Weights of a small image classifier.
Training: muon at rate 0.0064, 25800 steps, batches of 128, held-out accuracy 52%.
Data: trained on photos of plants, animals and fungi (iNaturalist), 38949 training examples, 84.8 epochs.
Rows from block 4 of a small image classifier, named by matrix and row number. Rows with one number within an expert belong to one neuron, the router's apart. Each number is 128 + 32 x the weight over its row's rms, rounded and kept within 0 to 255. All counts start at 0. After the name is the row's rms in percent of the matrix's.
After each expert's rows are labels from the 100 images, of 14976, where the router gives the expert most weight on average: "top examples" is what is common among them. Only what is clearly more common there than usual is listed. The data: photos of plants, animals and fungi (iNaturalist). In brackets: how many of the 100.
# router: router (model.blocks.4.mlp.router.weight, 32x160, trained with AdamW), inputs 40-79
# up: expert up (model.blocks.4.mlp.up, 32x32x160), inputs 40-79
# down: expert down (model.blocks.4.mlp.down, 32x160x32, transposed), outputs 40-79

# expert 13
router.13 111 [144 110 133 143  43 166 104 165 146 159  97 143 132 139  73 129 122 150 187 149  94 164 126 154 159 123 113 123 137  75  94  64 121 136 167 144 135  95  79 128]
up.0 099 [135 129 112 114 193 105  84  82 185 140 147 154 142 138 171 161 133 103 135 178 109 163 118 125 135 109  94 122 147 132 134 125 225 165 144 138 158 147   5 115]
down.0 096 [199 126 151 130 163 106 144  76 121 123 155 128  74  96 132 155 111  78  45 134 160  84 178  93 146  97 128 136 156 162 138 135  60 138 129  99 161 121 125 156]
up.1 108 [138 165 168  86 112 177  76 136 106 127 115 184 143 155 128 132 217 123 110  99 113  69 129 100  61 153 118 148 116 114 103 131 151 117 135 126  72 138 137 105]
down.1 101 [ 99 187 197 185 145 114 115 139 122  80 188 140 139 131 100 136 127 113  93 125 100 138 116 163 116 125 172 116 129 146 114 137 153  90 146 102 133 177  94 117]
up.2 100 [115 114 125 144 111  65 124 154 111 124 155 183  87 119 153 137  97  69 159 140 112 152 140 201 176 114 144 110 103 118 150 108 115 114  99  99 101 104 105 123]
down.2 102 [169 130 131 121 104 122 202 125  87   3 181 125 175  92 123 110 184  96  96 174 103 125 136 120 156  85  91 165 105 203 129 142 159  70  89 132 148  90 129 142]
up.3 103 [105  90 157 104 161 123 120 112 138 158 153 163 164 146 169 111 103 167 145  94 113 127 137 104 122  80 108  94 124 165 147 149 211 118 113 129  86 135  96 167]
down.3 107 [137 133 167 109 128  87 157  99 138 123 158 124 148 153 176 106  94 137  95 169 146 163 127 110  70 141 132 176 116 136 107 101 106 177 137 131 146 103  90 120]
top examples: phylum Arthropoda (61); class Insecta (59); order Coleoptera (31)

# expert 18
router.18 106 [131 104 104  94 166 106 164 168 126 182 122 186 104 135 116 213 119 156 111  85 120 170  63  86 121 127 182 105 173 117  61 189 111 114  92 135 110 124 124 115]
up.0 094 [ 98 137 145 102 144  82 135 156 127 139  93 114 107 203 132  97 151 147 105 138 134 143  83 140  78 124 164 112 149 112 139 128  88 121 133  95 161 126  98 104]
down.0 097 [118  84 107 110 189 173 186 105 154 143 141 107  79  97 100 106 156  93 123 152 115  99 166 164 148 188  79 128 116  83 175  98 119 162 145 123 118 127 114 160]
up.1 115 [ 77  82 131 132 123 121 135 122 139  96 151 116  97 145 132 160 115 124 173 193 110 125  73 142 173  88 108  57 120  89 144  99 128 129 144 190 152 131  84 155]
down.1 107 [157 124 151 156  92 113 130 140 125  75 123 127 167 109 198 180  85  85 105 119 109 131 138 140 112  57 131 150 153  91 119 139  95  98  78 129 147 150  86 117]
up.2 106 [ 27 121 131 185  89 155 155 126 130 132 122 105 141 138 132 136 114 139 125 174  44 152 178 154  88 113 151 116 149 138 152 172 165 103 103 144 122 137 199 110]
down.2 114 [ 99 122  23 194 158 120 119  79 123 140 125 164  92 119  83 112 158 170  75  84 143 128 131 133  73 160  91 138 135 114 155 119 135 134 116 111 190  87 180  92]
up.3 099 [132  79 180 115 133 138 128 155 146 137 117 138 146 157 154 132 154 130 148 157  82  75 132  97 156 157 119 126 133 162 163 145  81  97 127 121  80 132 116 102]
down.3 093 [ 78 139 156 101 110 110 130  88 115  22 105 145 119 163 170 130 151  84 154 175 101 105 133  89  73 101 131 144 186 122 135  98 160 115 110 133 113  95 126  86]
top examples: phylum Chordata (97); class Aves (94); order Charadriiformes (29)

# expert 12
router.12 103 [197 133 142  98  72 142 139 150 117 147  96  97 132 132 108 124  92 140 147 139 129 101 136  88 148 120  75  87 143 109 146 135 119 109 172 118 123  64  62 154]
up.0 101 [ 92 166 190 131  90 153 112 130  92 159 141 156  69  84 150 133 162 109 139 192  51 106 117 126  94 107 160 126 153 106 144 119 119 117 153 125 123 112 181 131]
down.0 100 [138  94  99  43  90 184 130 129 179 137 136 133 109  49 108 141 121 114 139 157 126 136 102  97 130 153 114 183 141 119 157  65 115 148 147 178 141 107 151 125]
up.1 077 [115 139 145 108 117 171 201 125 130  91 125 163 142 139  87 119 167 118 121 121  83 123 137 138 121  98  51 201  70 145 121 131 131 124 113 106 141  56 192  76]
down.1 081 [114  94 154 126 122 127 151 172 114 163  94 134 172 166 116 114 157 185 102  93 137 141 140 112  98 150 132 141 146 173  67 125 133 166 204  97 105 150 140  75]
up.2 097 [189 129 128 177 114 117 140 123  96  66 121 107 165 134 172 109  85  84 198 112  98  60 155  87 116 123  96 144 121 106 152 135 182  89 129 146  93 183 135 129]
down.2 101 [123 183 138 153 112 150 101 170 123 106 147 100 149 140 112 144  72  96 138  99 170  53 121 158 142 101 121 132 103 119 124 113 112 173  87 141 145 121 123 117]
up.3 096 [163 169 142 136 132 145  84  74 104  87 124 163 132 101 152 152 107 139 122 163 118  82 149  80  92 149 127 125 150 144 132 138 147 148 105 125 135 100 117 123]
down.3 095 [126 150  60 132 116  99 167 130 126  97  99 148 111 125 109 160 177 117 100 146 110 131  83 123 119 147 156 156 142 145 184 149 162  65 114 135 136 114 152 170]
top examples: phylum Arthropoda (68); class Insecta (67); order Lepidoptera (38)

# expert 21
router.21 102 [ 88 166 150 152 142 113 116  67 159 103 143 180 157 118 179  85 123 118 178 120 140 126 156 161 134 167 150 146 115 124 127 152 177 110  98  89 107 163 195 140]
up.0 101 [138 124 179 145 155 149 180  97  69 116 149 116 148 126  98  87 131 123 107 108 104 109 185 161  97 110 100 108 105 165 157  75 103 171  97 105 176 129 140 146]
down.0 099 [177 159  63 127 147  84 145 119 156 165  39  89 173  95 110  87 144 184 165 132 113 147 187 120  78 141 113 133 102  92  92  35 118 211 104 103 117 194 100 132]
up.1 102 [103 113 203 161 144 102 185 141 159 157 132  93 143 155 178 185  90 151  56  95 164 158 131 116 144 140 121 112 133 113 203  93  86 162 152  66 142 164 153 160]
down.1 103 [103 153 100 148 172 157 142  87  94 121 127 137 138 110 127 130 103 167 121 109 105  99 130  95 108 145 133 158  84 162  84 121 146  98 171 104 108  89 145 140]
up.2 104 [119 110 135 173 133 135 161 119 135 144 108 124 171 161 119 171 181 106 100  94 152 114 126 107 120 182 142 142 127 148 128  81  62 121  69 102 112 132  97  68]
down.2 102 [144 149 193 126 153 188 168  95 107 139 113 130  87  71 141 140 142 136 113 149  88 172 167 146 149 177 119 107 169 102 148  95  85 153 105 152 109 145 124 140]
up.3 101 [168 114  84 108 145 135 165 178 139 160 143  96  98  23 112 130  64 103 104 133 116 131 100 131 117 131 130 136 125 136 133 149  68 108 131 114 121 133 158 134]
down.3 107 [113 148 147 164  90 104 137 190  95 144 141 122 136 158  89 149 142 140 135 183 103 104 210 114 168 171 117 131 132 141  89 115 150 122 115  77 133 121 168 136]
top examples: phylum Chordata (92); class Aves (89); order Passeriformes (56)

# expert 6
router.6 104 [111 185 100 143 133 148 164 145  73  95 166 140 134 161 184  91 123 163  76  92 138 102 151 136 155 143 158  95 143 143 136 132 101 124 106 143 120 146 173 169]
up.0 100 [159 131 122 146  93  93 161 121  81 176 107 140 183  60  94 103 108 126  73  92 136 151 139 151 126 140 120 113 103 142 165 189 155 115  87 149 115 147 174 123]
down.0 107 [136 101 138 106 155 165 130  93 120 150 141 103 134 135 120 141 105  62 177 122  76 148 147 178 119  47 127 131 166 180 128  89  81 132  57 135 103 128 127 135]
up.1 106 [128 162 130 129 133  80 155 126 143 107  84 174 146 172 101 164 137 157 113 162  83 130 174 125 108 160  98 172 131 115  83 137 126 194 121  94 164 141 115 124]
down.1 103 [114  31 158 128 114 123 134 125 164 128 137 133  98  74 129 129 107 111 174 135 125 130 122 174 116 117 145 139 163  96  82  64 123 120  94 150  92 136 164 136]
up.2 101 [159 156 134  76 122 152 133 150 151 112 114 124  64 104  68 105 147 165 160 111 119 157 117 159 111 111 107 113 127 106 122  89 123 116 116 117 104 121  90 149]
down.2 104 [107  98  93  78 107 154 105  85 144 138 193 128 179 121 128  87 115  56 141 141 142 164 131 109 140 136 119 179 202  97 134 115 102 138 101 189 146 157 148 119]
up.3 104 [110 144 148 119  60 148 117 121 122 110  93 100 112 121 160 136  75 130  98 145 153 139 155 137 119  76 146 155  72  63 129 102 111 134 140 124 167  74 113 166]
down.3 102 [143 148  99 146 136 146  76  78 143  82  92  97  92 139 133 163 121 192 124 107  32 104 155 139 125 157 128 139 115 127 155 142 197  92  79 162 142 121  78 167]
top examples: phylum Chordata (95); class Aves (94)

# expert 31
router.31 095 [ 64 135 167 137 147  84 163  63 139 148 147 153 164 125 181  86  71 132 117 155 147 183 174  93 144 113 148 126 127 147 173 127 144  72 138 132 190 184 172 116]
up.0 098 [ 94  96 126  96 186  79 144 101 105 118 106 151 144 131 141  72 102 163   0 132 151  79 177  98 108 100 151 134  94 135 161  85  93  69 159  90  86 107 151 104]
down.0 095 [107 134  81 134 154 147 111 132 161 182 183 139 169  56 116 186 169  79 172 146 119 148 102 167  88 100 114 111 167 115 131  93 121 145 105 123 171  57 178 155]
up.1 092 [115 129 146 107 118  97 121  87 117 103 165 143 177 167 180 142 149 136 118  89 112 101 125 150  78  74 204 133 134  99 110 160 140 188  79 137  82  98 104 182]
down.1 093 [135 175 111 119 122  85 144  69 107 135 145 150 121 129  59 133  84 126 121 110 170 136 112 128 159  99 105  97 116 218  79 157 186 176 117 178 155 140 109 116]
up.2 102 [156 185 139 112 139 114 143  77 135 107 108 211 124  86 159 120 123 152 105 105 143  92 150 120  68 157 103 141 144 126  98 175 107 133  74  77  75 156 186 183]
down.2 102 [ 50 167 133 126  97 187 174  94 115  60 141  93  78 158 168 147  89  92 136 150 137 157  86 133 124 106  85 128 174 179 126 122 100  94 127 125 111 181 161 161]
up.3 103 [122 138 113 122 157 146 125 106 147 107 159 161 161 156  92 148 148 121 134  77 122  65 135 131 163 124 114 120  74 119 138  98 117 140 106  94 148 167 161 110]
down.3 097 [115 134 133 201 190 145  92 135 142 150 200  83 122 161 110  84 160 161 115 105 145 109 182 102 118  78 176 117 133 139 108 104 107  56 149 104 106 170 102 126]
top examples: order Passeriformes (53)

# expert 30
router.30 095 [102 144 160 152 159 183 138 192 151 163 132  94 119 184 193 174 136 113  94 141 111 154 120 142 120 112 176 151 127 123 151 171  64 176 154 124 165  94  62 119]
up.0 102 [115 127 159  86 125 168 146  60  91 129 176 199 105 145 170 162 139 100 235 113 147  94 130 122  89 166  94 191 175 135  89  99 112 146 139 132 144 133 119 101]
down.0 097 [139  95 112 125 113 126 117 136 157 135 124 166 175 104  79 110 122 103  93 113 177  80 110 152 147 111 169  45 197  75 122 190  75  88 135 159 151 136 165  71]
up.1 097 [123 136 163 137  90 151 137 137 139 140  95 142 162 138 183  62 109 133 124 177 112 101 191 143 119  88  91 144 117  98 156 104  94 141 146 125 139 108 154 101]
down.1 093 [148 145 124  86 155 113 156 138 130 169 113 124 134 166 136 191 137 119  90  82 122 139  98  75  73 142 115 169 179 107 146 122 123 138 130 171 106 132 117 112]
up.2 107 [140 105 179 225 126 121 149 173 125 135 108 103 178  90  85 129 164 115 185 131  78 102 145 132 122 126 142  87 133 136 210 104 108 202 121 104  66 114 139 154]
down.2 102 [147  71  99 120  92  99 144  68 118 107 161 149 141 136  87 110  57  97 173 142 126 136 154 113 137 147 135 161 127 134  76  84 156  67 131 129 120 141 151 117]
up.3 100 [117 116 164  92  83 129 136 157 115 134  99 103 130 188 110 111 156 127 183 113 106 114 116 143 183 123  84 207 128 119 171 111 158 106 114 114 135 108  49 110]
down.3 100 [133 158  99 141  87 126 137 150 136  55  56  99 148 142 156  93 200 135 109 147 153 102 114 109 129 206 125 129  74 134 122 123 115 103  62 175 142 134 162  93]
top examples: order Passeriformes (57)

# expert 3
router.3 103 [105 172 119  70 103  92  85  95 155 115 161 104 109 118 166 182  45 119 122 163 194 154 109 197 133 112 172 117 114 112 105 161  95 101 138 130 143  72 101 158]
up.0 100 [125 113 115 125 176 134 124  89  73 146 114 147 117 184 166 140  94  81 130 156 110 207 151 135 131 170 136 119 130 139  78 159 137 145  89 145  74 126 149 174]
down.0 103 [113 178 101 177  97 168 133 118 140  84 110 149  85  96 134 148 169 172 164 115  79 139 179 170  85 133 122 189 151 143  95 127 130 136  90 200 197 152 104  96]
up.1 105 [160 100 137  71 100 109 140  74 119 111 121 140 171 126 141 156 183 101 147 107 158 164 107 138 153 133 127 101 116 122  99 104 136  80 100 107 114 173 219  85]
down.1 101 [162  94 157  88 113  91 151 114  66  99 106 146 102  96 190 156 193 101 123 128 103 141 114 101 102  88  88 157  84 170 113 182 163 125 116 110 141 132 151 121]
up.2 098 [162 111  81  97  99 150 168  93  69 115  78 117  99 155 137  95 152 146 120 128 120 101 179  96 129 107 113 195 147 146 134 147  69 146 116 161 140 108 150 123]
down.2 096 [160 126 102 101 175 166 107  92 121 118 171 113 132  66 113 124 133 127 131 104 106 102 114 164 117  91 146 107  82 185 143  34 162 136 126 120  68 164 136 124]
up.3 097 [115 112 131 138 126 114 135 162 118 140 126 154 179 119 151 180 133 132  91 141 144 182  95 162 114 157  61  99 127 192 101  98  93  94 147 106 163 164  89 121]
down.3 099 [111 128 114 188 184 142  94 146 167 136 159  87 143 151  95  71 117 108 169  71 114  98 141 134 142 145 122 104 114  96 127 147  85 123 201 129 185 202 132 131]
top examples: family: Parulidae (26)

# expert 28
router.28 109 [136  99 138 124 164 112 166 102  93 141 210 142 128 118 134 121 117  98 136 146 144 149 130  89 188 116  55  89 113 136 101  65 168 133  64 148 125 136 151 120]
up.0 107 [129 158 125 121 107 147 120 147  70 157 143 178  87 157  93 122 108 154  56 149 150 152 112 132 106 170  74 102 167 131  91 139 166  86 162 105 143 153 177 102]
down.0 097 [137 143 112 111 124 137 128 175 149 107 100  91 103  98 113 142 149 158  73  98  49 177 130 111 174 115 180 147 173 135 127 219 161 133  86 138 192 122 138 120]
up.1 106 [142 115 130 161 126  53 126 157 142 138 123 152 194 136 170 124 163 118 141  98 116 137 125  87  93 121 124 128 151 109 183 151 183 135  88 149 122 172 147 129]
down.1 102 [134 157 133 101 116  85 128 135 129 148 156 140 145  82 140 166 165  96 115 164 114 154 111 175 122  59 150 134 135 112  87 109 149 117 159 153 108 120  96 159]
up.2 096 [159  99  92 106 170 175 125 152 183 151 136 124 118 133 161 107 119 155 145 158 111 146 104 121  95 233 142 131 103 167 142 131 178 182 121 127 128 142  64 169]
down.2 093 [143 150  91 130 163 102 108 109 203 144  89 123 103 125 169 142  71  91 124 105 136 110 120 131 109  94 141  98 160 220 123 131 116 172  69 102 187  98 202 106]
up.3 098 [171 109 108 157 148 133 112 140 142 116 125 167  99  80 160 136  79 111 140  85 131  94 114 100 171  92 104  69 108 136 111 113 113 110 106  61 126 120 151 171]
down.3 101 [114  83 157  91 141  74 129 154 113 150 135 109 190 142 124 172 114 107 136 145 110 120 140 105 140 145 160  86 146 162 188 122 123 120 105 148 121  72 114 122]
top examples: phylum Chordata (97); class Aves (92); order Accipitriformes (25)

# expert 25
router.25 097 [215  74 120 134 122 138 140 151 127 138 131 110 117 134  99  66 134 150 119 142 157  79 107 112 170  77 114 100 153 125 160 104 108 149  89 173  91 115 104 186]
up.0 098 [113 112 121 144 104  93 120 122 114 125 126 142 117 206 125 154 174  80 125 132 133 119  88 131 135 101 139 161  83 125  84 120  83 143 121 134 152 102 140 152]
down.0 106 [160 126  91 175 154  84 160 154 116 117 133 108 143  91 150  83 112 185  92 183  91  24 138 117 162 154 199  94 143 175 145 163 177 113  97 116 171 145 107 131]
up.1 101 [117 127 143 109 129 121 101 132 136 159 194  63 158 218 154 156 109  53 128 163 148 147  90 149 133  70  58 165 111 102 120  78  91 111 134  87 212 132 129 123]
down.1 100 [ 92 177  80 135 100 183 119 128  73  84 109 158  74  76 172 154 163 155 148  71 115 119 130 152 141 125 126 101 207 151 138  92 151  70 177 138  47 146 131 149]
up.2 091 [144 193 155 112  78 148 101 143  82 155 194 170 151 131 136 141  49  60 145 161 191 123 106 172 115  52 110  65 114 132 151 151  91 167 105  96  66 195 163 170]
down.2 094 [119 127 141  54 119 127 154 153 101 128 107 149 147 166 137 109 162  84 138 127 111  96 123  95  41 160 181 122 142 122 126 137 127 100 112 146  96 126 197 122]
up.3 092 [102 198  73  90 156 153 117 140 162 137 154 153 111  99 159 141 120 148 111 136 106 165 142 143 120 112 122  96 153 136  87 154  96 140  96 142 122 106 106 184]
down.3 092 [112 123 118 105 134 149 100 108  66 117 162 151 146 129 158 151 147 164 169 134 170 147 166 104 166 172  61 141 125 122 139 108 178 146 102 105 219 149 136  68]
top examples: order Charadriiformes (29)

# expert 5
router.5 102 [165  90 162 171 159 152 161 122  78 148 132  79 132 149 104 153 129 106  76 126 193 134  76 184  93 145  84 104  80 174 184  86  70 136 147 128  80 163 162 113]
up.0 092 [126 118 155  98 121 129 138 119  93 100 151 188 129 123  87 126 102 147 206 135 146 145 176 166 111 102 110 150  87  79 107 181 144 118 114 103 104 118 166 105]
down.0 108 [102 123 175  90 154  83  94 107 100 141 181 162 115 164 155 143 107 154 145  84  62 120 141 150 124 168  96 169 116  90 112 119 115 137 139 182 122 115 142  84]
up.1 108 [ 89 118 129 113 116 150 139 101 155 103 143 196 151 109 152  97  82 155  90 115 146  80 174 169 157  83  92 137 136 126 142 129 100  90 159 183 119  80 160 137]
down.1 105 [163 165  96 185 130 106  95  82  69 166 140 127 149  92 137 140 127 110 122 150 109 157 133 123 127 151 100 129 169 132 110  41 154 151 123 157 130  71 159 108]
up.2 104 [ 77 146 108  97 126  87  98 163 141 129 119 182 145 126  97 115 162 131  99  89 191 137 138 139 167 124 136 118 118  99 146 135 119 142 156  90 163  97 122 115]
down.2 096 [101 175  32 138 169 148 181 167  74  60 149  90 119 183 121 131  99 125 214  63 118 122 116  58 119 124 120 135 136 192 118 126 143 168  81 116 111 179 118 103]
up.3 091 [123 140 118 132 140 138 162 159  75 138 168 123 124 142 138 116 123 191  19 122 141 127 110  91 123  97 146 138  93 139  88 154 131 158 122 141 148 107 144 161]
down.3 093 [168 124 175 125 103  76 143 128 153 191 138 130 139 111 108 181 159 147 183 120 148 143  96 185 109 144 150 106  87  85 168 131 151 207  96 148 107 119 168 139]
top examples: kingdom Plantae (34); phylum Tracheophyta (34); class Magnoliopsida (30)

# expert 14
router.14 092 [107  92 135 115 161 146 128 125 158 127 122  74 189 143 132 104 181 106 123 124 100 113 114 148 133  63 125 140  88 150 165  96  74  90  77 170 105 137 204 147]
up.0 095 [142 123 153  63  82 121 139 109 155 102 107 172 143 141 119 140 178 122 144 112  99 143  92 119 106  97 159 150  76 105 128 168 131 156  98 167 136 116  99 139]
down.0 098 [114 166  84  85  69 141 119 149 122 188 125 143 176 165 151 148 100  91 105 106 131 134 134 112 117 168 159  89 137 134 147  73  82 138 169  98 115 120 147 161]
up.1 102 [114 129 103 138 127  76 135 112 163 108 128 134 137 141 114 166 166 121 111 150 169  48 118 137 153 123 111 102 111 107 133  91 110 116 189 107 138 117 128 115]
down.1 096 [135 104  94 157 128 194 146  93 107 170  93 195 112 116 118 137 138 127  80 117 108 119 121  87  81 136 152 136 117 135  96 145  65 172 112 171 138  74 138 109]
up.2 100 [101 120 161 176 159  89 103 110 128  96 131 141 201 136 104 137 143 104 164  72 155 150  84 152  83  74 158  83 166 109 155 181 117 132  88 134  83 148 160 166]
down.2 096 [123 178 119 130  96 125 156 105  78 143 139 153 175  45 168 152 100  89 159 138 133 137 119 169 165 119  82 127 122 114 148 164 142  93 145 114 144 151 195 152]
up.3 103 [117 197 105  96 132  95  96  86 112  89 128 118 129 174 169 156 182 115 124  38 113 152 141 137 100 100 156 107 136 118 116 110  82 122  67 107 180 149 114 136]
down.3 100 [ 83 131  88 121 170  92 118 127  90 157  86 170 112  94 165 145  85  86  45 142 108 144  92  98  69 193 149  55 140 138 148 204 115 143  54 112 143 114 137 121]
top examples: kingdom Plantae (82); phylum Tracheophyta (82); class Magnoliopsida (70)

# expert 8
router.8 098 [165 130 135 148 156 124 146 168  29 149 133  99  97 142  70 120 134 119 109 139  62  85 152 129 116 133 181 139 142 154 151 173  73 108 156 124  81 131 132  96]
up.0 101 [185 126 145 148  79 111 145 102 169 107  95 101 162 168 103 137 149 144 112  95 111  63 145  62  85 145 135 163 125  94 150  87 114 101 185 101 171 157  79 121]
down.0 096 [114 122  95  79 190 136 162  94 111 118  74 159 150 216 166 116 155 161 154 118 121 141  93 120 109 129 102 134 159 122  82  70 152 155 135 196 162 112 109 129]
up.1 092 [150 162 161 140 107 155 163 141 137 106 160 210 104 167 224 161 114 133 155 147  67  63 108  99 106 143  82  72 167 145 142 174 122 132 167 158 159 121  73 115]
down.1 097 [114 115  93 126 125 119 119 105 188 166 148 106 130 158 107 101 149 177  86 177 200 146  67 175 159  94 115 166 156 104 153 198 132  54 167 128 160 124 149 190]
up.2 094 [134 152 144 154  84 160 101 103 103 113 129 170 120 137 103 140  85 140 141 154 149 118 133 203 136 106 111 109 101  38  73 106 154 174 166 103 124 130 151 172]
down.2 096 [148 146  79  97  98 163 100 134  82 140 167 170 126  25 102  89 104  97 157 105 161 127  73 155  93  90 119  51 132 117 162 194 166 219 141 146 104 134 109 136]
up.3 099 [109  90 118 157 112 171 137 114 191 129 109  55 170  61 106 166 103  84 155 143 103 174 146 121 116 157  98 108 137 138 167  95  85 153 161 123 110 107 164 116]
down.3 095 [109 207  57 149 143  97 132  94 159 110  77 181 111 150 136 141  92  97 136  90 160 133  86 169 121 171  84 116 111 122  87  88 110 117 104 133 155 139 181 166]
top examples: phylum Arthropoda (72); class Insecta (71); order Lepidoptera (48)

# expert 24
router.24 098 [ 77 157 116 176  83 177 133 123 126  84 117 140  83 106 149 127 158 173 193 153  81 119 204 140 113 131 143 133 162 128  96 114 175 129 172 103 150 154 124 127]
up.0 108 [152 116 185 118 107 131 115 131 127 113 136 160 142 179  90 174 155  91 108 101 137  90  72 102 101 156 122 160 185  62 130 111  77 145 108 140 217 141 145  97]
down.0 100 [132 128 119 153 121 191 114 152 110  73 191  94 123 140 135 171  88 151 146 153 103 133 125 111 110  66 109  98 161 103 115 145 129 150 135 133 101 105 194 125]
up.1 095 [145 131 116 135  88 176  81 140 189 149  95 136 141  77 167 152 103 100 125 144 147 112 130  82 143 163 172 149 131 176 157 142 105 136 117 101  62  99 159 167]
down.1 102 [164 117  98 198 176 108 185 127  99 146  92  89 174 114 104  75 144  99 148 143 169 140 132 190 145 141  60 120 158 166  92 147 142  92 132 101 110 122 141  51]
up.2 099 [136 190 135  74 167 128 127  88 136 113  90 127 123 135  47 123 173 109 108 107 112 166  64  97 105 116 119 130 184  63 127 145  95 140 115 131 159 130 145 162]
down.2 102 [114  63  82 194 119 136 154  68  63 125 126 170 125 156 166 167 108 156 107  90 114  32 127 112 170 154 220 158 129 151 173  86 111 128 124 124  91 138 141 146]
up.3 094 [153 105 130  72  73  87 131 137  86 110 146 140 159  62 143 123 183 116 152  90  79 114  39 147 133 127 115 121 111 135 174 119 139 154  88 164 134 108 156 117]
down.3 092 [165  82 125 126  72 171 107 151  72 154 146 122 130 178 142 136 212 198 124 111  98 122 117 132 173 110 141 131 101 151 155 146 187  35 170  87 108  77 168 151]
top examples: class Aves (99); phylum Chordata (99); order Accipitriformes (45); family: Accipitridae (38)

# expert 9
router.9 101 [113 107 105 134  87 147 145 159 155 130  77  93 114 148 158  81 149 147 124 138 136  82 157  87 165 122 121 170 117 138 145 166  72  71 154 113 133 115 109 143]
up.0 097 [112 160 159 181  93  63 133  91 177 163 194 105 139 120 113 151 130 158 152 115 116 175 153 131 120 143 131 124  82 143 130 111 150  93  90 138 114 136 158  69]
down.0 105 [147 183 155 113 140 102 142  97 104 128 119 111 117 121 106  72 122 122  99 174 145 110 179  92 120  77 112 159 141 145 174 113  93 120 123 169 140 167 151 140]
up.1 100 [ 97 145 162 214 153  46 166 130 133 111 133 196 115 114 136 110  97 136 100 140  86 132 191 144 121 138 179 145 114 137  94 130 138 155 117  82 147  91 172 139]
down.1 099 [155 230  47 168 141 136  85  85 130 189  84 111 185 124 145 122 100 147 170 161 156  94  84 113 172 183 162  70  97 105  93 128 221 123 106 106 109  99 131 139]
up.2 095 [152 118 148 166 112 132  89 146 138 153  87  98 116  84 150 101 119 199  70 115 134  74 149  73 167 141 164 154 131 138  94 167 195 121  84 158  98 133 111 127]
down.2 093 [121 182 126 146 174 147  72  81  92 129 161 107 127  69 118 105 160 107 140 111  90 157 146 163  89 152  91 123  83 137 172 107  79 100 120 100  95 149  79 108]
up.3 101 [ 87 125  98 199 130  92 129  96 117 138 141 160 132  69 164 132  42  92 126  80 158  98 155 168 129  91 142  95 137 185 194 154 150 120 105 148 153 171 162 126]
down.3 108 [152  62 198  47 117 172 114  90 158 116 139 153 147 112 103 116 119 152 105 115 108 110 168 109 101 111 103 175 157  66  70 113 155 118 123 113 110 159 119 108]
top examples: phylum Arthropoda (81); class Insecta (74)

# expert 15
router.15 100 [139 212  76 162 154  82 122 115 122  82  88 130 132 100  79 110 116  97 115 147 150 149 181 157 154 163 188 112  75 119 130 110 143 142 136  56 126 138 147 153]
up.0 097 [ 64 160 144  88 170 121 131 142 171 137 134 114 130 119 138 128 126 121 155  69  98 159 163 100 119 137 138 139 160  71 143 150 146  85 141  79 163 108 148 130]
down.0 098 [147  93 142 119 153 175 178  42 124 152 145 137 140 118 155  60  73 141 141 127 150 142  98 147 156 130 146 123  83 162 125 127 158 140 125  91  82 152  93 133]
up.1 099 [191 171 136 154 186  88 109 116 128 107 125 181 141  81 148 113 142 128 115 160 134  91 185 109 114 124 189 127 110 132 113 158 143 149 136 117 113 116 146 109]
down.1 100 [176  96 191 143  52 139 142 151 127 120  91 127  75 129 116 110 121 131 154 152 149  75 169  87 119  74 108 107 123  86 127  68 109 113 105 152 103 119 116 153]
up.2 086 [ 93 138 161 125  96 113 172  98  78 149 124 174 166 165 135 143 157  87 143 170 114 129 101 135  71 164 184 118 156  68 153 173 150 141 120 133 173 120  94  67]
down.2 101 [104  84 124 130 119 171 150  87 116  85 162 175  97 149 124 105 169 149 104 175 120 100  70 117 127 203  95 166 105 131 114 154 170 103  74  83 102  99 161 171]
up.3 100 [188  96  82 130 177 149 139 183  97 123 115  64 146 106  96 100 137 132 206 122 110 138 139 139 138 124 130 144  98 164 138 154 203 143 138 133  84 150 127 124]
down.3 098 [ 70  99  93  93 144 116 148 140  80 156 152 102  71 118 161 136 170  94 122 135 143 209 129 134 129 126 130 172 145  85 136 160 186 141  46 128  91 131 164 159]
top examples: phylum Arthropoda (81); class Insecta (77)